Weights of a small image classifier: 6.24M parameters, 13900 steps.
Rows from block 4 of a small image classifier, named by matrix and row number. Rows with one number belong to one neuron. Each number is 128 + 32 x the weight over its row's rms, rounded and kept within 0 to 255. All counts start at 0.
Before each neuron's rows are labels from the 100 images, of 14848, where the neuron reaches its highest value: "responds to" is what is common among them; "colour at peak" is the nearest of a few named colours to the mean colour under the peak. Only what is clearly more common there than usual is listed. The data: telescope images of galaxies (Galaxy Zoo DECaLS). In brackets: how many of the 100.
# fc1: MLP up (model.blocks.4.mlp.fc1.weight, 768x128), inputs 0-127
# fc2: MLP down (model.blocks.4.mlp.fc2.weight, 128x768, transposed), outputs 0-127

responds to: roundness: in between (66)
colour at peak: brown (63); grey (37)
fc1.408 [ 93 121  86 121 117 145 126 140 100 116 152 166 138 102 137 136  41 167 112 113 130  93 131 130 137 129  37 113 162  68 104 182 115 156 128 109 126 160 167  70 128  97 138  78   6 141  82 131 133 138 167 120 142 148 111 197 126 129 167 151 127 108 149 147 129  95 141 119 148 145  99 131 121 110 114 136 162 130 102 152 117 112 151 122 135 113 137 122 135 150 180 150 174 130 153 138 117 123 185 104  80 162 147 108  65 123 166 174 109 141 155 100 159  98  92 159  69 112 159 131  35 151 105  59 101 110 162 151]
fc2.408 [143 162 179 165 121 126 144 139 130 122 171 115 159 114  93 107 107 121 138 138 109 143  80  91 150 143 115 148 112 161 120 118 125 185  95 143 174 137  95 164  83 184 120  82 143 173 119  90 139 116 105 134 163 113  90 110 160 161 113 111 197  22 128 114 112 141 140 133 128 115  37 134 153 110 121  95 113 109  96  93 129 106 150 118 113 156 115 151  95 140 144 113 113  85 112 160 102  82  58 217 123  80 180  65 160 161 104 193 128 110 162 130  73  68  98 161  97 115 132 133 110 134 123 144 124  65 111 128]

responds to: shape: featured or disk (91); edge-on disk: no (90); spiral arms: yes (78)
colour at peak: brown (55); grey (44)
fc1.96 [ 82 147  80 126 174 108 127  56 147 160 121 132 105 109 117 119 119 104 103  91  93  93 147 112 138 131 150 112 137 185 151 136 107 107 111 120 173 160  95 156 105  96 131  97 150 170 100 114  83 169 163 102 133 157 123 187  81  95 146 172 118 102 153 110  97 112 123 122 158 154 146 110 141 124 140  83 134 168 110 153 133  94 112 171 115 109 157  95 136 115  48  63  96  94 135 163 130 120  64 113 133 164 159 214 158 160 143 126 221 182 164 114  89 162 122 101 169 100  69 121 121 118  74 142  97  65 141  97]
fc2.96 [130 134 116  76 161 140 126   5 145 114 113 142  92 126 141 108  99 190 121 126 173 152 138 180 104  96  95 122 153  73 106 133 141 119 132 158 146 158  82  77 141 126  92 108 109 168 128 132 140  78 125  92 131 113 154 145 152 178 124 126 128 129 125 123 171 140 112  99 118 135  86 102 106 192  77 138 146 173 153 139 122 131 138 181 129  83 146 148 129 121  88 134 156 163 135 169 105 105 154 155 128  90 155 106  86 128 172  98 170 130 113 135 138 103 126 121 134 139 221 136 139  58 163 104 113  11 108 183]

responds to: edge-on disk: yes (51); roundness: cigar-shaped (41)
colour at peak: brown (71); grey (29)
fc1.114 [111 120 166 177 121 149 103 119 130 111 185 147 133 137  81 126 112  76 113 150 122 109 134  47 130 134 195 121 125  62 147 138 171 136 128 112 162 168 166  95 101 133  96 135 143 154 120  86 169 121 147  96 116 121 140 158 127 196 170 123 127  95 154 114  39 164 101 128 155 101  85 148 245  92 101 105 114 111 136 133 182 165 146  97 144 150 179 125 127  80 141 169 122 115 141 164 120 155 174  64 123 133 147  90 107 112 152 156 149  82 144  95 128 129 112  94  64  94 149  85 162 132  88  85 126 116  94 122]
fc2.114 [114  61 205 150 169 134 124 106  83 111  98 126 132  94 162 119  72 143  70 115 128 108 141 154 139 166 117  99 136  98 153 143 121 176 124 110  83  90 158  61 143 117 115 135 125  90 130 153 101  88 146 103 124 120 140 132 112  99 128 154 142 133 127  81 104 160 109 142 156 131 114 127 183  46 130  93 153 160  81 134  85 118 142 123 118 129 112 131  86  95 134 104 127 191 104 133 127 144 230  93 131 136 180   0 152  93 121  74 127 140 180 126 107 111 142 166 128 131 155 149  93 131 119  89 112 162 130 100]

responds to: roundness: round (73)
colour at peak: brown (86)
fc1.283 [203 103 146  30 109 135 128  55 160  93 130 148 142 133 199 137 143 141 183 124 148 158 140 160 136 105 132 130  59 167 134 151  99 118 147 185 159 126 131 112 132 141 147 175 164 166 119 138  93 123 153 140 144 127 137 140  83  94 120 182 156 110 129 110 159 129 177 153 107 153 203  98  49 120 124 156 126 113 137 164  93 132 188 101 148 108 118 139 165 143 136 142 123  99 131 107 156 112 109 123 130 134 145 129 147 114  91  96 120 146  66 149  96 226 131 144 138 128 135 158  44 133 192 178 157 129 143 136]
fc2.283 [124 134 127 139 133 161 110  39 123 137 127 124 154  96  89 126  70 118  79 152 134 120 119 149 191 143 107 116 160 146 141  76 155 143 133 112 124 142 166 101 132 154 129 101 126 171 125 170  74 120 136 111 164  92 166 139 158 158 186 101 110 163 163  87 152 155 120 140 201 139  49 153  99 109 102 118 181 159  69 155 118 131 178  99 124  80  97 105  91  99  97 127 126 175 105 177 116 137 123 150 146 123 102  66 157 149 151  85 132 174 140 140 122 209 122 158 111 108  59 143 209 112  98  90  82 139 120 124]

responds to: edge-on disk: yes (50); roundness: cigar-shaped (49)
colour at peak: brown (73)
fc1.356 [143 109 120 167 132 168  97  82  91  97 177 133 115 110  92 117 104  58 130 123  79 108 110  81  59 148 163 104 125 117 155 166 153  91 121 123 133 120 161 124  90  89  65 152 159 171  90 102  91 138 138 115 156 161 120 175 106 163 164 163  93  57 127 129  73 174 169 146 122 173 154 128 195 151 141  96 141 147 146 102 115 121 120  58  96  83 148 140 129  98 118 163 127  74  81 141 147 123 155 148 109 160 163 184 122 117 180 123 126 114 126  72 112 137  80 121  69 114 145 131 209 109 155 107  91 168 108 126]
fc2.356 [127  98 186 139 173 148 104   0 113 168 147 130 135 114 107 139  50 129  76 143  79 145 136 144 133 130 126 117 119 116 152 183 151 166 141 110  80 126 168  46 166 108  96 110 131  77 111 178 111 113 198 152 146 121 159 127  98  95 145 109 101 133 110 110 145 127  84 144 130 111  90 109 137 140 113 134 155 172 142 148  98 129 142 145  95 130 158 112 135 103 154 170 139 172 100 141 152 158 143 146 145  86 123  36 117 115 114  69 149  95 161 152 103 128  84 134  72 131 140 140 141 179 110 144  92 165 194 126]

responds to: roundness: round (53)
colour at peak: grey (65); brown (35)
fc1.95 [243 140 124 110 149 119 123 126  42 105 161 102  92 125  93  88 109 116 139 123 134 112 143 102 135  92 161  88 121 143 132 176 167  83  81 202 163 177 147  76 144 152 137 148  54 191 120 160 190 131 146 105  97 141 128 125 137 113 146 166 130 108 146 132 126 131 179 120  92 116 117 142 140 115 146 102 130 169 103 110  45 127 132 124 124 120 116 155 130 117 105 144  80 171  84 135 102  68 113 103 155 106 129 182 143 132 144  93  38 135 135 109 157 123 160  84 120 145 139 144  91 133  89 118  70 114 108 171]
fc2.95 [ 63 153 100 101 116 136  90   8 152 133  94 120 176 160 129 121 143 133 129 146 165 146 108 131 160 137 138 102 128 137 135 148 115 117 128  99 156  91 144   0 102 116 165 120 168 106 155 128 113 135  80 176 106 141 133 166 156  90  89 144 106 171  79 157  69 115  81 154 132 169 149 113 154 159 106 142 151 133 168 131 160 127 119 159 131 172  95  79 160 134 131 112 144 108 168 163 107 125 184 129 129 150 154 144 172  72 162 138 155 143 104 105 163 104 144 123 143 136 172 104 174 115 179 125 124 127 116 111]

responds to: shape: featured or disk (76); edge-on disk: no (73); spiral arms: yes (52)
colour at peak: brown (82)
fc1.23 [144 119  62 107 109 120  97 154 107 111 152 102 118  89 173 145  50 153 105 108 117 157 157  37 162 164 124 125 130 132 146  87 161  79 138 132 175 165 157 182 164 182 160  94 144 101 150 176 104 107 109 159 103 204 147  55  98 112 169 119 126 109  90 132 151 166  96  73 152 145 140 170 161 141 144  95 121 138  83 125 101 169 109  85 156  97 168  93  99 120 117 148 218 125 110 133 149 128 162  90 132 131 173  95 128 107 105 103 120 100 176 116 119  90 147 131 165  84  92 173  96 147 116 123 132 114 157 158]
fc2.23 [ 36 142 151 102 158 125 123 131 106 175  69 132 132 166  77  97 151 189 145 142 150 133 115 171 109 151 116 113 198 115 157 112  90 126 125 129 129 110 152  24 129  82 108 136 122 162  99 116 139 153 118 139 134 142 128 196 160 119  98 121 127 125 119 126  95 163 153 141  58 149  84  77 140 205 123 109 128 189 140 123 165 116 131 126 104 122 155 143 112 120 158  78 109 109 147 127 147 158 122 217 129 164 124  64 115 108  71 106 123  98 119 116 121 110 112 122 123 154 182 152 111 148  93 127 109 223 128 103]

responds to: roundness: round (41)
colour at peak: brown (37)
fc1.481 [159 162  82  87 164 171 140 162 159 127 144  76 163  62 163 141 139 130 165 150 137 130 142 118 128 122 187 117 144  61 172 163 128 136 157 170 141 140 167 121 137  99 140  93 146 156 127 147 150 143 122 165 108  99  92  92  91 151 162 145 129  88 109  97 147  93 116 127  74 119 195  71 126 146 104 110 144 155  87 117 104 140 152  78  94 104 122 124 131 142 114 149 173 201  85 136  82 139 128 119 127 159  97  37 145 151 122 148 108 119 123 106 134 148 165 190 173 163 169 171 113 128 152 166  79 170 110 225]
fc2.481 [ 77 184 165 132 147 123 136  37 156 122 181 129 119 158 168 152  95 147  40 112 143 152 130 166 134 109 120  74 153 172 156 196 173 109 126 145  73 129 108  27 112 153 112 125 118 119 151 102 136 115  98 140 136 146 104 212  93 138 112  86  86 167 116 129 147  90 113 173 130 136  80 124 202 173 141 127 122 177 145 144 132 109 127 165 139 135 165  92 127 103 111 127 133  99 169 150 169  94 129 136 117 115  68 103 111  99 137 120 161 140 146 121 153 156 133  73 169 134  94 149 113 112 136  95 115 172 114 180]

responds to: shape: featured or disk (67); edge-on disk: yes (41); roundness: cigar-shaped (27)
colour at peak: brown (43)
fc1.177 [121 168 118 154 147 136  88  76 123 137 130 132  95 136  94 114 123 132 129 135 100 154 145 105  75 110 131 141  82 175 128  96 129  50 121 129 153 165 188 106  77 137  68 129  97 151 104 102 131 125 122 134 166 152 132 141  95  71  83 109  80 121 143  57 128 162 175 128  87 166 182 140 142  54 136 123 159 141 128 120  57 140 106 112  66 157 145 144 116 100 102 218 149 123 120 116 125 184 126 152 166 180 135 177 161 157 163 108 122 168  92 151  85 161  90 115 139 127 110 109 195 122 127 170  72 115 105  89]
fc2.177 [ 96 163 142  88 183 164 137   0 178 132  91  90 116 163 139 141 166 106 178  87 136 186 109 174 123 159 107  77 148 123 171 212 165 157 123 116 125 118 175   0 144 137 169 135 128 105 160 129 121 150 138 128 155 132 100 101 130 139 110 126 116 105  89 117 125 103 110 129 110 133 122 149 137 174 106 127 159 105  83 143 154 139 160 133 108 136 167 111 165 163 153 147 117 129 143 132 152 124 113 186 143 131 109  88 114 148 147 119 158 103 139 163 148  87 126 119 118 123 179 126 153 125 120 156 140 150 157 176]

responds to: edge-on disk: yes (49); roundness: cigar-shaped (41)
colour at peak: brown (55)
fc1.566 [159 177 117 146 121 182 109  82 115 106 174 156 128 122 119 117 211  88 107 149 171 151 110  80 120  87 117 134 190 129 138  31 151  90  83 155 122 128 176 172 108 147 116 128 134 176 139 118 126 133 139  86 137 186 112 154 134 131 107 110 128 100  98 166 163  76 134 115  87 164 130 139 121  99 165 115 114 113 122 208 106  94 137 165 101 110 156 125  66 146 116 174 158 147 102 115 145  97 150  97 121 143  65 114 156 105 143 132  91 139  84 125 124 148 101  87  50 102 131  96 145 137 183 109  58 191 118 127]
fc2.566 [155 165 151  98 167 171  90  79 128 114 145 157 177 179  99 135  87 166  48 158 123 141 142 168  91 144 168 107 116 141 189 189 147 112 168 113 140  92 195  70 105 131 114 161  97 147 108 100 118 105 166 151 135 174 160 185 122 148 139 152 112 121  79 149 128 145 138 153  93 171 122 113 136 127 126 151 147 109  79 147 137 147 132 113 142 100 177  97 125 118 136 182 166 157 147 139 147 143 162 138 142 136  95  15 152 145 140  91 132  96 129 137  91  62  98 145  75  90 167 114 144 103  83 132  87 168 112 173]

responds to: roundness: in between (71)
colour at peak: brown (86)
fc1.259 [ 41 134  95 108 112 138 111 172 124 127 104 155 163 123 172 115  18 122 145  91 124 176 154 113 144 114  47 103 144 123 122 150 132 133 144  97 157 143 166  84 161 126 113 125  89 141 135 157 125  88 152 127 128 103  91 136 113 133 138  88  67 146 145 112 119 103 124 109 127 107 137 131 162 154 142 115 133 131  31 137 139 143 141  99 146 115 143 115 119 124 148 144 122 159 155 146 141 151 188 117  88 139 124  82 117 120 145 119 167 129 153 116 109  48 120 127 121 145 126 149   0 135 195 119  36 130 105 143]
fc2.259 [ 43 150  69 177 131 126 123 143 102 139 159 124 113 104  14 125 113 143 116 166 114 131 119 134 137 127 160 147 158  89 118  83 136 177 133 146 137 132  99 158 108 121  83 149 163 163  88 105 158 136 131 121 135 135 153  83 154 116 125 141  88  70 114 146 138 147 149 155 156 113 132 116 112  80 131 158  91 161 145 148 125 108 106 124 103 111 142 131 121 207 160 117 125 104 115 106 123 162  67 202 148 147 206 126 189 138 109 211 126 181 122 118 118 157 152 148 118 144 214 178 106 154 102 124 134 197 109 120]

responds to: roundness: in between (67)
colour at peak: brown (65)
fc1.293 [210  86  96 134 122 145 154 142 168  98 112 165 152 110 150 112 247  81 115 135 109  56 133 139 131 183 151 112 106  84 107 132 147 118 157 137 129  88 131 114 123 138 134 150 165 140 117 159 126 145 137 130 124 114 136 133 143 140 154 192 168 151 142 158 154 111 120 173 119 140 155 112  78 102 135 138 152 113 152 167 111 107 156 148  91 144 128 138 179  78 106 226 143 100  85 135 151 104  79  56 156 147  79 184 128 142 110  83 133  84  95 134 122 186 140 136 124 122 145 108 218 149 166 150 166 129 146 134]
fc2.293 [178 121 110 189 164 137 108 121 113 158 147 131 157 100 152 161 102 159 150 138 153 121 155 129 183 127 110 123 156 127 165 136 124 137 153 130 168 142  93 111 151 141 144 119 165 135 102  83 138 101 111 139 161 147 136 154 130 128 127 129 132  22 121  79 117 142 126 130 106 130 122 114 177 131 134 137 144 176 140 130 164 121 126 111 111 120 160 129 142 149 109 171 124 118 139 173 116 119  47 172 137 132 213  93 159 112 143 255 157 195 107 131 107 154 147 132 107 163 137 193 184 130 130 111 109 110 121 125]

responds to: shape: featured or disk (87); edge-on disk: no (84); spiral arms: yes (74)
colour at peak: brown (77)
fc1.301 [186  77  25 180 134 116 139 163 186 128 113 167 177 136 128 101  42 127 138 114 118 124  83  96 181  92 187 147  67  83 141 100 152 113 140 114 102 135 144  88 142 133  96 127 103 122 100 139  53 111 117 142 114 140 119 170 120  98 125 123  95 113 125 109 162 162  95 162 103 128 140 131 134 131 124 114 182  84 119 142 135 128 197  86 114 126 159 122 122  85 122 164  91 124  98 142 139 188  74 130  88 116 157 117 156 146 148 184 133 138 100 131 172 178 124 135 164 108  80 118 149 126 136  43 179 114 124 152]
fc2.301 [ 81 155 215  76 109 155 185 101 102 118 174 102 146 152 139 109 194 128 139  59 169 194 160 161 124 128 117 182 154 147 132 135 163 129 101 111  82 139 133 120 151 156 124  99 141 126 112 110 103 142 116  73 147 147 135 190 188 123 126 113 119 102 137 110 159 114 155 129  93 165 176 102 129  99 120 107  91  62 138 173 108 161 100 173 124  82 146 104 118  86 143 118 152 184 103  99 141 145  81  96  88 154  79  75 156 188 147 155 129  75 136 139 112 150 136 154 152 120 106 195 138 175 112 184 126 155 149 139]

responds to: roundness: in between (84)
colour at peak: brown (67)
fc1.209 [ 70 127 135 164 113 175 106 164 137 167 142 140 158 118 206 117  50 147 132  94 139 163 121 119 137  52 131 117 107 158 122 206 160 110 141 115 159 163 141  94 150 133  96 159 111 150 100 113 102 107 152 137  96 108  98 167  76 129 139  88 142 184 116 106 117 151 165 132 142 117 123 125 161 118 146 131 150 102 117 120 185 110 176 117 140 118 139 110  89 202 124 135 118 138 169 107 125 131 170 203  93 146 101  74 100 144 160  94 140 127 145 121 110  32  96 102 123 132 100 130  29  86 189 108 104 101 116 122]
fc2.209 [ 60 149  65 160 109 127 101 140 101 144 157 119 112 136  20 139 134 166  79 155 140 148 123 121 154 146 109 137 151 155 133  88 151 178 137 118  95 145 138  75  72 118 161 142 148 169 141  86 185 130 111 107 146 132 124  97 135 101 127 136  95 104 106 153 121 136 147 118 162 129  77 109 115 127 131 164 104 223 174 128 126 110 128 113 142 130 118 145 128 179 126 119 110 123 120 133 126 129 128 208 151 145 160  95 107 115 120 149 120 156 148 145 149 152 154 159 117 106 185 142 107 147  68  99 161 255  96 128]

responds to: edge-on disk: yes (43); roundness: cigar-shaped (42)
colour at peak: brown (57); grey (28)
fc1.559 [146 127 119 139 106 187 130  54  88 109 168 167 149  98 129 120 188  69 124 123 140 154 111 108 112 114 117 130 152 151 138  65 147  81 105 169 116 124 183 159  79 135 115 131 169 175 103  87 119 142 135 116 148 189 110 151 148  95  97 126 144  94 124 134 142 124 146 117  74 168 145 127 124 114 165 104 109 119 130 171  96 103 149 150  97 115 162 112  63 137 103 174 172 150  93 113 147 133 118 135 131 154  39 131 172 124 162 122  64 133  52 115  84 150 115 117  65 116 129 142 159 141 166 116  29 193 100 137]
fc2.559 [138 137 158 102 159 155  88  62 113 116 153 120 162 178 116 121 103 157  62 137 159 125 130 150  78 128 130  78 129 105 167 193 154 124 140 106 122  86 173  72 130 135 139 169 117 121 105 127 109  96 127 154 127 119 135 171 135 125 109 140 107 135  92 129 132 146 105 131  92 154 108 113 124 134 127 146 173  97  65 184 157 155 139 115 119 121 126  96 142 147 114 160 142 155 166 132 162 110 176 133 126 107 107   0 148 113 136  59 128 112 151 132 113  72 117 142  82  83 212 104 140 123  67 156 108 156 134 162]

responds to: roundness: in between (73)
colour at peak: brown (64)
fc1.600 [194  86  92 155 119 150 129 139 173  89  98 161 156 109 165 117 251  72 115 121  76  74 130 125 146 171 137 122 100  81 108 128 157 110 163 158 117 100 137 105 123 143 116 133 154 149 111 139 149 158 119 122 132 122 150 137 135 138 135 175 143 113 137 157 169 116 142 148 126 146 175 107 101 110 107 141 140 108 151 127 111 101 149 147  89 131 138 140 168 104 112 206 139 112  90 132 129 130  79  13 173 148  69 200 128 156 120  90 115 104  82 150 126 195 150 159 111 125 143 107 215 133 159 149 160 118 141 110]
fc2.600 [153 124 134 182 172 146  88 124 114 181 148 125 177 119 129 163  93  92 152 107 150 127 137 139 188 136 106 121 143 120 155 141 133 112 149 112 161 148 115 124 161 145  84 131 166 109 155 133 139 126 143 138 155 169 117 126 126 144 122 134 159  34 124  75 107 146  95 130 106 139 122 115 154 136 152 137 137 178 131 149 154 137 131 102 126 132 166 123 129 128 105 184 136 131 143 170 114 110  41 193 144  99 212  59 152 137 141 255 144 156 110 122  86 152 148 117  95 162 115 192 135 124 128 122  95  81 126 126]

responds to: shape: featured or disk (82); edge-on disk: no (77); spiral arms: yes (63)
colour at peak: grey (67); brown (32)
fc1.516 [205 124 136 183 155 101  85 112  76 111  87  86 114 179 100 111 155 168 108  94  75 110 140  48 118 103 144 125 107 108 131 111  98 167 159 167 173 113  96 142 163  71 137 139 101 191 121 113  91 157 148 111 125  96  94 166 123 102 141 132 135 128 171 108 100 158  99 141 162 169 174 142 127 186 134 178 175 166 170 131  97 168 136  91 109  95 163 175 167 155 144 162  83  88 118 125 138  89 138  96 119 129 105 144 105  80 144 160 114 133 119 165 122 104 100 155 112 175  55 140 148 107 166  78  80 149 141  80]
fc2.516 [188  88 118  74 116 120 125  34 136 156 173 119 120 152 122 131 142 122  69 173 112 103 166 108 158 205 107 171 113 153 141 125 125 150 159 149 128 139  42  87 122 141 146 134 111  92  76 140  95  99 172 167  92 138 129 146 126 138 163 132 122 117 162 121  84 134 118 187 151 139 190 164 150  88 168 106 162 124 143 166 111  86 129 162 109 122 146 114 123 115 146 145 121 121 123 121 174  73 143 177 127 143 210  32 125 101 113 128 147  77 156 129 113 203  98 156 134 107 143 128 106 122 168 166 126 138 166 124]

responds to: edge-on disk: yes (40); roundness: cigar-shaped (40)
colour at peak: grey (65)
fc1.704 [118  96 159 104 151 131 136 114  95 120 139 124 105  82  65 123 144  77 131  67  67 153 132  18 151  64 175  97 130 109 125 147 132 110 125 135 114 137 181 149 122 129  71 207 205 137 107 111 100 107 110 111 143 143 123 204 150 126 167 112 130 145 192 119  95 150  99 113  66 155 119 136 162 114 115 110 170 100 125 155 138 172 121  75 159  80 171 115 146 102 116 167  84 140 123 155 182 167 150 154 119 162 102 126 130  94 186 160  98 134 137 124 138 119 108 131 117 102 124 138 174 107  95 135  80 131  89  87]
fc2.704 [125  91 225 160 144 139 113  56  72 110 152  85 133 120  97 142  97  84  89 109 105 140 153 139 127  93 122 142 119  89 168 148 144 124 118 166  70 129 161  38 147  89  91 171 144 102 101 193 108 114 152 149 126 104 122 149 146  74 122 102 135 123 132  98 124 152 150 134 112 134 107  94 122  92 119 124 158 177  80 149 108 122 166 135 112 166 134 145 127 102 143 102 117 183 158 127 169 156 204  86 147 164 147  61 150  93  74  53 128 132 191 121 148  96 105 148 106 139 120 162 167 139 129 110 119 173 185 131]

responds to: edge-on disk: yes (36); roundness: cigar-shaped (33)
colour at peak: brown (76)
fc1.403 [168 143 160 183 120 150 100 147 137  69 207 127 132 155  63 122 102 100 152 178 158 113 134  54 103 144 178 149 115  91 146 112 145 124 103 114 154 148 182  90 126 124  60  97 108 176 118 121 164 111 142 115 113 111 106 141 108 175 186 128 134  96 141 111  93  93 123 128 170  85  93 140 220  86 115 110  80 137 172 137 151 159 100 115 137 135 181 131  96 119 136 221 145 138 116 139 123 148 152  90 134 118 158  81 131 134 184 182 124  85 137 110 123 141  96  93  86  99 132  87 154 138  78  83 155 111 119 121]
fc2.403 [137 100 182 125 178 147 129 108 107  96  79 114 148 119 172 109  97 124  35 116 104 147 121 160 127 203 136 119 122  94 153 152 147 155 124  93  91 106 151   0 137 104 119 113 100 103 160 144  94 100 132  80 143 136 107 122 120 142 124 156 119 144 136  62 104 158 125 142 194 136 115 118 152  88 140 110 143 108  87 137 101 130 171 129 132 126 134 114 102 133 159 121 121 169 112 128 120 153 213 118 112 139 142  29 159  96 126  98 149 116 158 147 101  52  85 171 121 129 128 150 108 132  79 102 110 171 111 112]

responds to: roundness: round (61)
colour at peak: brown (61); grey (30)
fc1.677 [193 149  51 126 143 161 132  91 184 121 137 125 172  52 181 123 123 113 130 110 191  49 133 124 158 164 113 143  92 138 130 161  93 112 167 150  95 101 150 148 145 115 134 137  76 134 106  76 124 130 123 109 141 120 139 124 102 153 115 189 101  80 135 127 190 144 142 109  68 102 219 149 126 146 135 106 136 137 124 119 109  84 161  73 104  46 148 155 127 143 116 117 180 133 106 129  97  97 108 106 157 123 142  49 151 116 135 104 107 128  70 131 137 136 133 136 116 131 123 109  74 200 127 140  77 125  83 142]
fc2.677 [135 147 167 127 166  96 125  76 128 143 117 107 129 168 152 139 130 176  66 152 125 185 127 156 126 170 117 156 151 174 141 120 160  93 102 105 119 122 120 139 121 193 132  74 145 167 189 125 156 135 139 135 170 111 128 176 145 127 139  87 133 178 111  88 133 120 118 141 193 124  36 127 155 131 106 157 165 173 141  99  94 185 116 142 105 122 129  95 116 169 139 113 116 124 131 132 156 143 166 119 139 105 103 116 116 124 109  67 155 125 188 156 132 246 133 147 127 191 116  78  62 124  84 105 178 193 146 132]

responds to: shape: featured or disk (62); edge-on disk: yes (40); roundness: cigar-shaped (27)
colour at peak: brown (59)
fc1.440 [140 149 109 154 123 120  90 118  54  78 154  87 136 154 107 134 113 123 129 147 111 141 152  33 125 141 149 108 120 161 123 146 138 143 100 144 201 182 130 117 134  89 114 116 124 144 105 122 155 151 106 144  93 159 135  97  94 122 135 129  99 104 176  86  77 204 161  72  93 130 104 150 213 109 147  93 145 155 111 112 128 115  92 110 115 109 147 139 185 103 140 196  65 139 139 151 111 123 175  65 133 189 146 170 139 139 156 153  98 148 196 130 121 130 111  89 129  66 155 131 160  87 119 115 119  59 129  75]
fc2.440 [121 116 145  90 150 106 107   0 118 131  44 107 113 104 151  95 147 143 143 118 149 140 147 158 124 137 131 102 120 129 142 158 124 113  89 112 101 136 129   2  79 107 122 151 129 113  99 132 129 128 183 105 115 110 119 160 153  69 136 135 155 119  89 120  76 139 121 111  86 154 103 127 171 157 136 140 153 136  91  94 115 126 120 170 127 116  79  95 139  93 148  94  96 122 168 152 119 105 173 132 155 119 118  13  80 116 118  61 115  87 175 120 121  82 108 131 158 136 163 157 148 125 118 110 108 153 139 126]

responds to: shape: featured or disk (68); spiral arms: yes (55); spiral winding: loose (35)
colour at peak: brown (91)
fc1.502 [ 35 128 171 153 120 168  75  90 116 143 153 106  98 162  78 107 193 144 121 162 135 131 198 146 112 112  93 133  64  71 141 145 124 149 129 105 129 133 144 131 135 134 128 153 140  98 107 102  84 118 162 115 177 136  92 129 101 125 111 116 173 145 149 129 122  67  82 137 178 115 106 129  70  94 140 158 138 101 125 201 158 133 170 102 126 137 112 144  96 140 105 136 145  91 117  65 125 241  88 137 169  97 175 119 180 178 131 163 134 121 116  92  86  96 136 147 118 161 109  89  82 138 132 147  75 142 124 135]
fc2.502 [149 137 179 115 119 116  99 147 151  94 110 139 143 168 167 136 140  93  96 148 175 234 141 112 162  99 122 127 181  98 126  98 131 149 108 135 105 139 100 145 155 128 112 146 169 171 117 133 135 126 126 123 118 131 140 107 109  82 177 107  95 130 140 119 141 201 116 107 157 101 177 137  82  56 148 182 148  52  98 151 123 118 133 173 147 126 136 138 117 164 148 190 154 171 139  83 199 216  90 127 137 102 179 106 206 103 134  95 132 120 114  78 158 142 126 110 121 138 109 107 129 123 121 187 167 161  79  88]

responds to: roundness: round (65)
colour at peak: brown (61); grey (39)
fc1.698 [142 115 102  94  78 183 150 120 149 122  94 109 123  71 222 127 155 166 147 134 134 140 119 119 161 134  77 134  70 150 106 187 148 120 108 121  93 133 122 110 145 114 141 164 181 197 128 132 124 147 143 127 174 135 168 177  91  98 113  85 149 127 148 146 106 158 168 202  56 123  94 122 152 115 117 118 156 146  76 117 125 103 172 108 180  77  64 153 122  97 154 115 146 101 133 160 152 122 148  98 107 106  61 162 129 143 106  88 125  94  71 174  78  98 122 113 112 119 147  95  70 138 144 145 205 136 139 116]
fc2.698 [134 105 181 146 155 178 167  48 143 158 205 105 155 131 147  89  84  76 161 168 127 145 117  71 160 130 147 164 165 155 125 124 145 155 108 129 163 170 173 101 113 167 107  89 144 149 146 104 122 142 119 122 193 131 138 145 202 194 104 168 111 130 143 134 138 104 113 176  96 124  69  93  78 156 100 113 175 108 144 160 123 117 156 129 136 131 101 139 114 162  97 132 117 173 135 153 103 158 150 133 111 123 119  28 145 199 143  96 117 158 122 176 118 180 133 173 139 137 158 159 119 156  86 148 120 186 136 123]

responds to: roundness: round (60)
colour at peak: brown (78)
fc1.128 [207 120 104 138 145 113 130  43 166  90 122 111 145 107 170 139 141 118  71 121 117  38 149 153 155 145 157 114  74 175 134 136  78 110 150 150  86 124 100 147 110 135 135 146  98 128 117  65 110 165 137 129 128 119  91 109 129 145 164 191 127  93 128 130 178 129 114 149 168 126 211 142  56  95 124 113 107 141  64 140  95  48 155  91  80  74 136 150 148 173 113 148 173 121 114 126 134 106  84 125 174 143 145  93 141 107 130  82 119 122  82 133 133 170 133 161 116  97 136 110  70 122 130 154 154 131 109 181]
fc2.128 [202 157 148 161 154 116 124  87 136 164  78 150 156 123 139 160 135  97  68 130 141 153 140 142 127 167  97 113 160 121 130 112 144 191 134 126 121 136 173 189 133 163 121  85 126  96 141 161 145 105 129  88 157 103 173 132  96 115 137  72  91 217  92 129 104 111 150 102 198 166 131 164 177  96 103  84 162 158 125 101 110 189 136 105 122  89  99 108 116 126  98 116 106 150 106 135 172 154 150 116 164 137 107 120 145 104 137  88 146 111 173 163 140 172 106 146  94 180  98  33 167 132  70  85 115  96 184 138]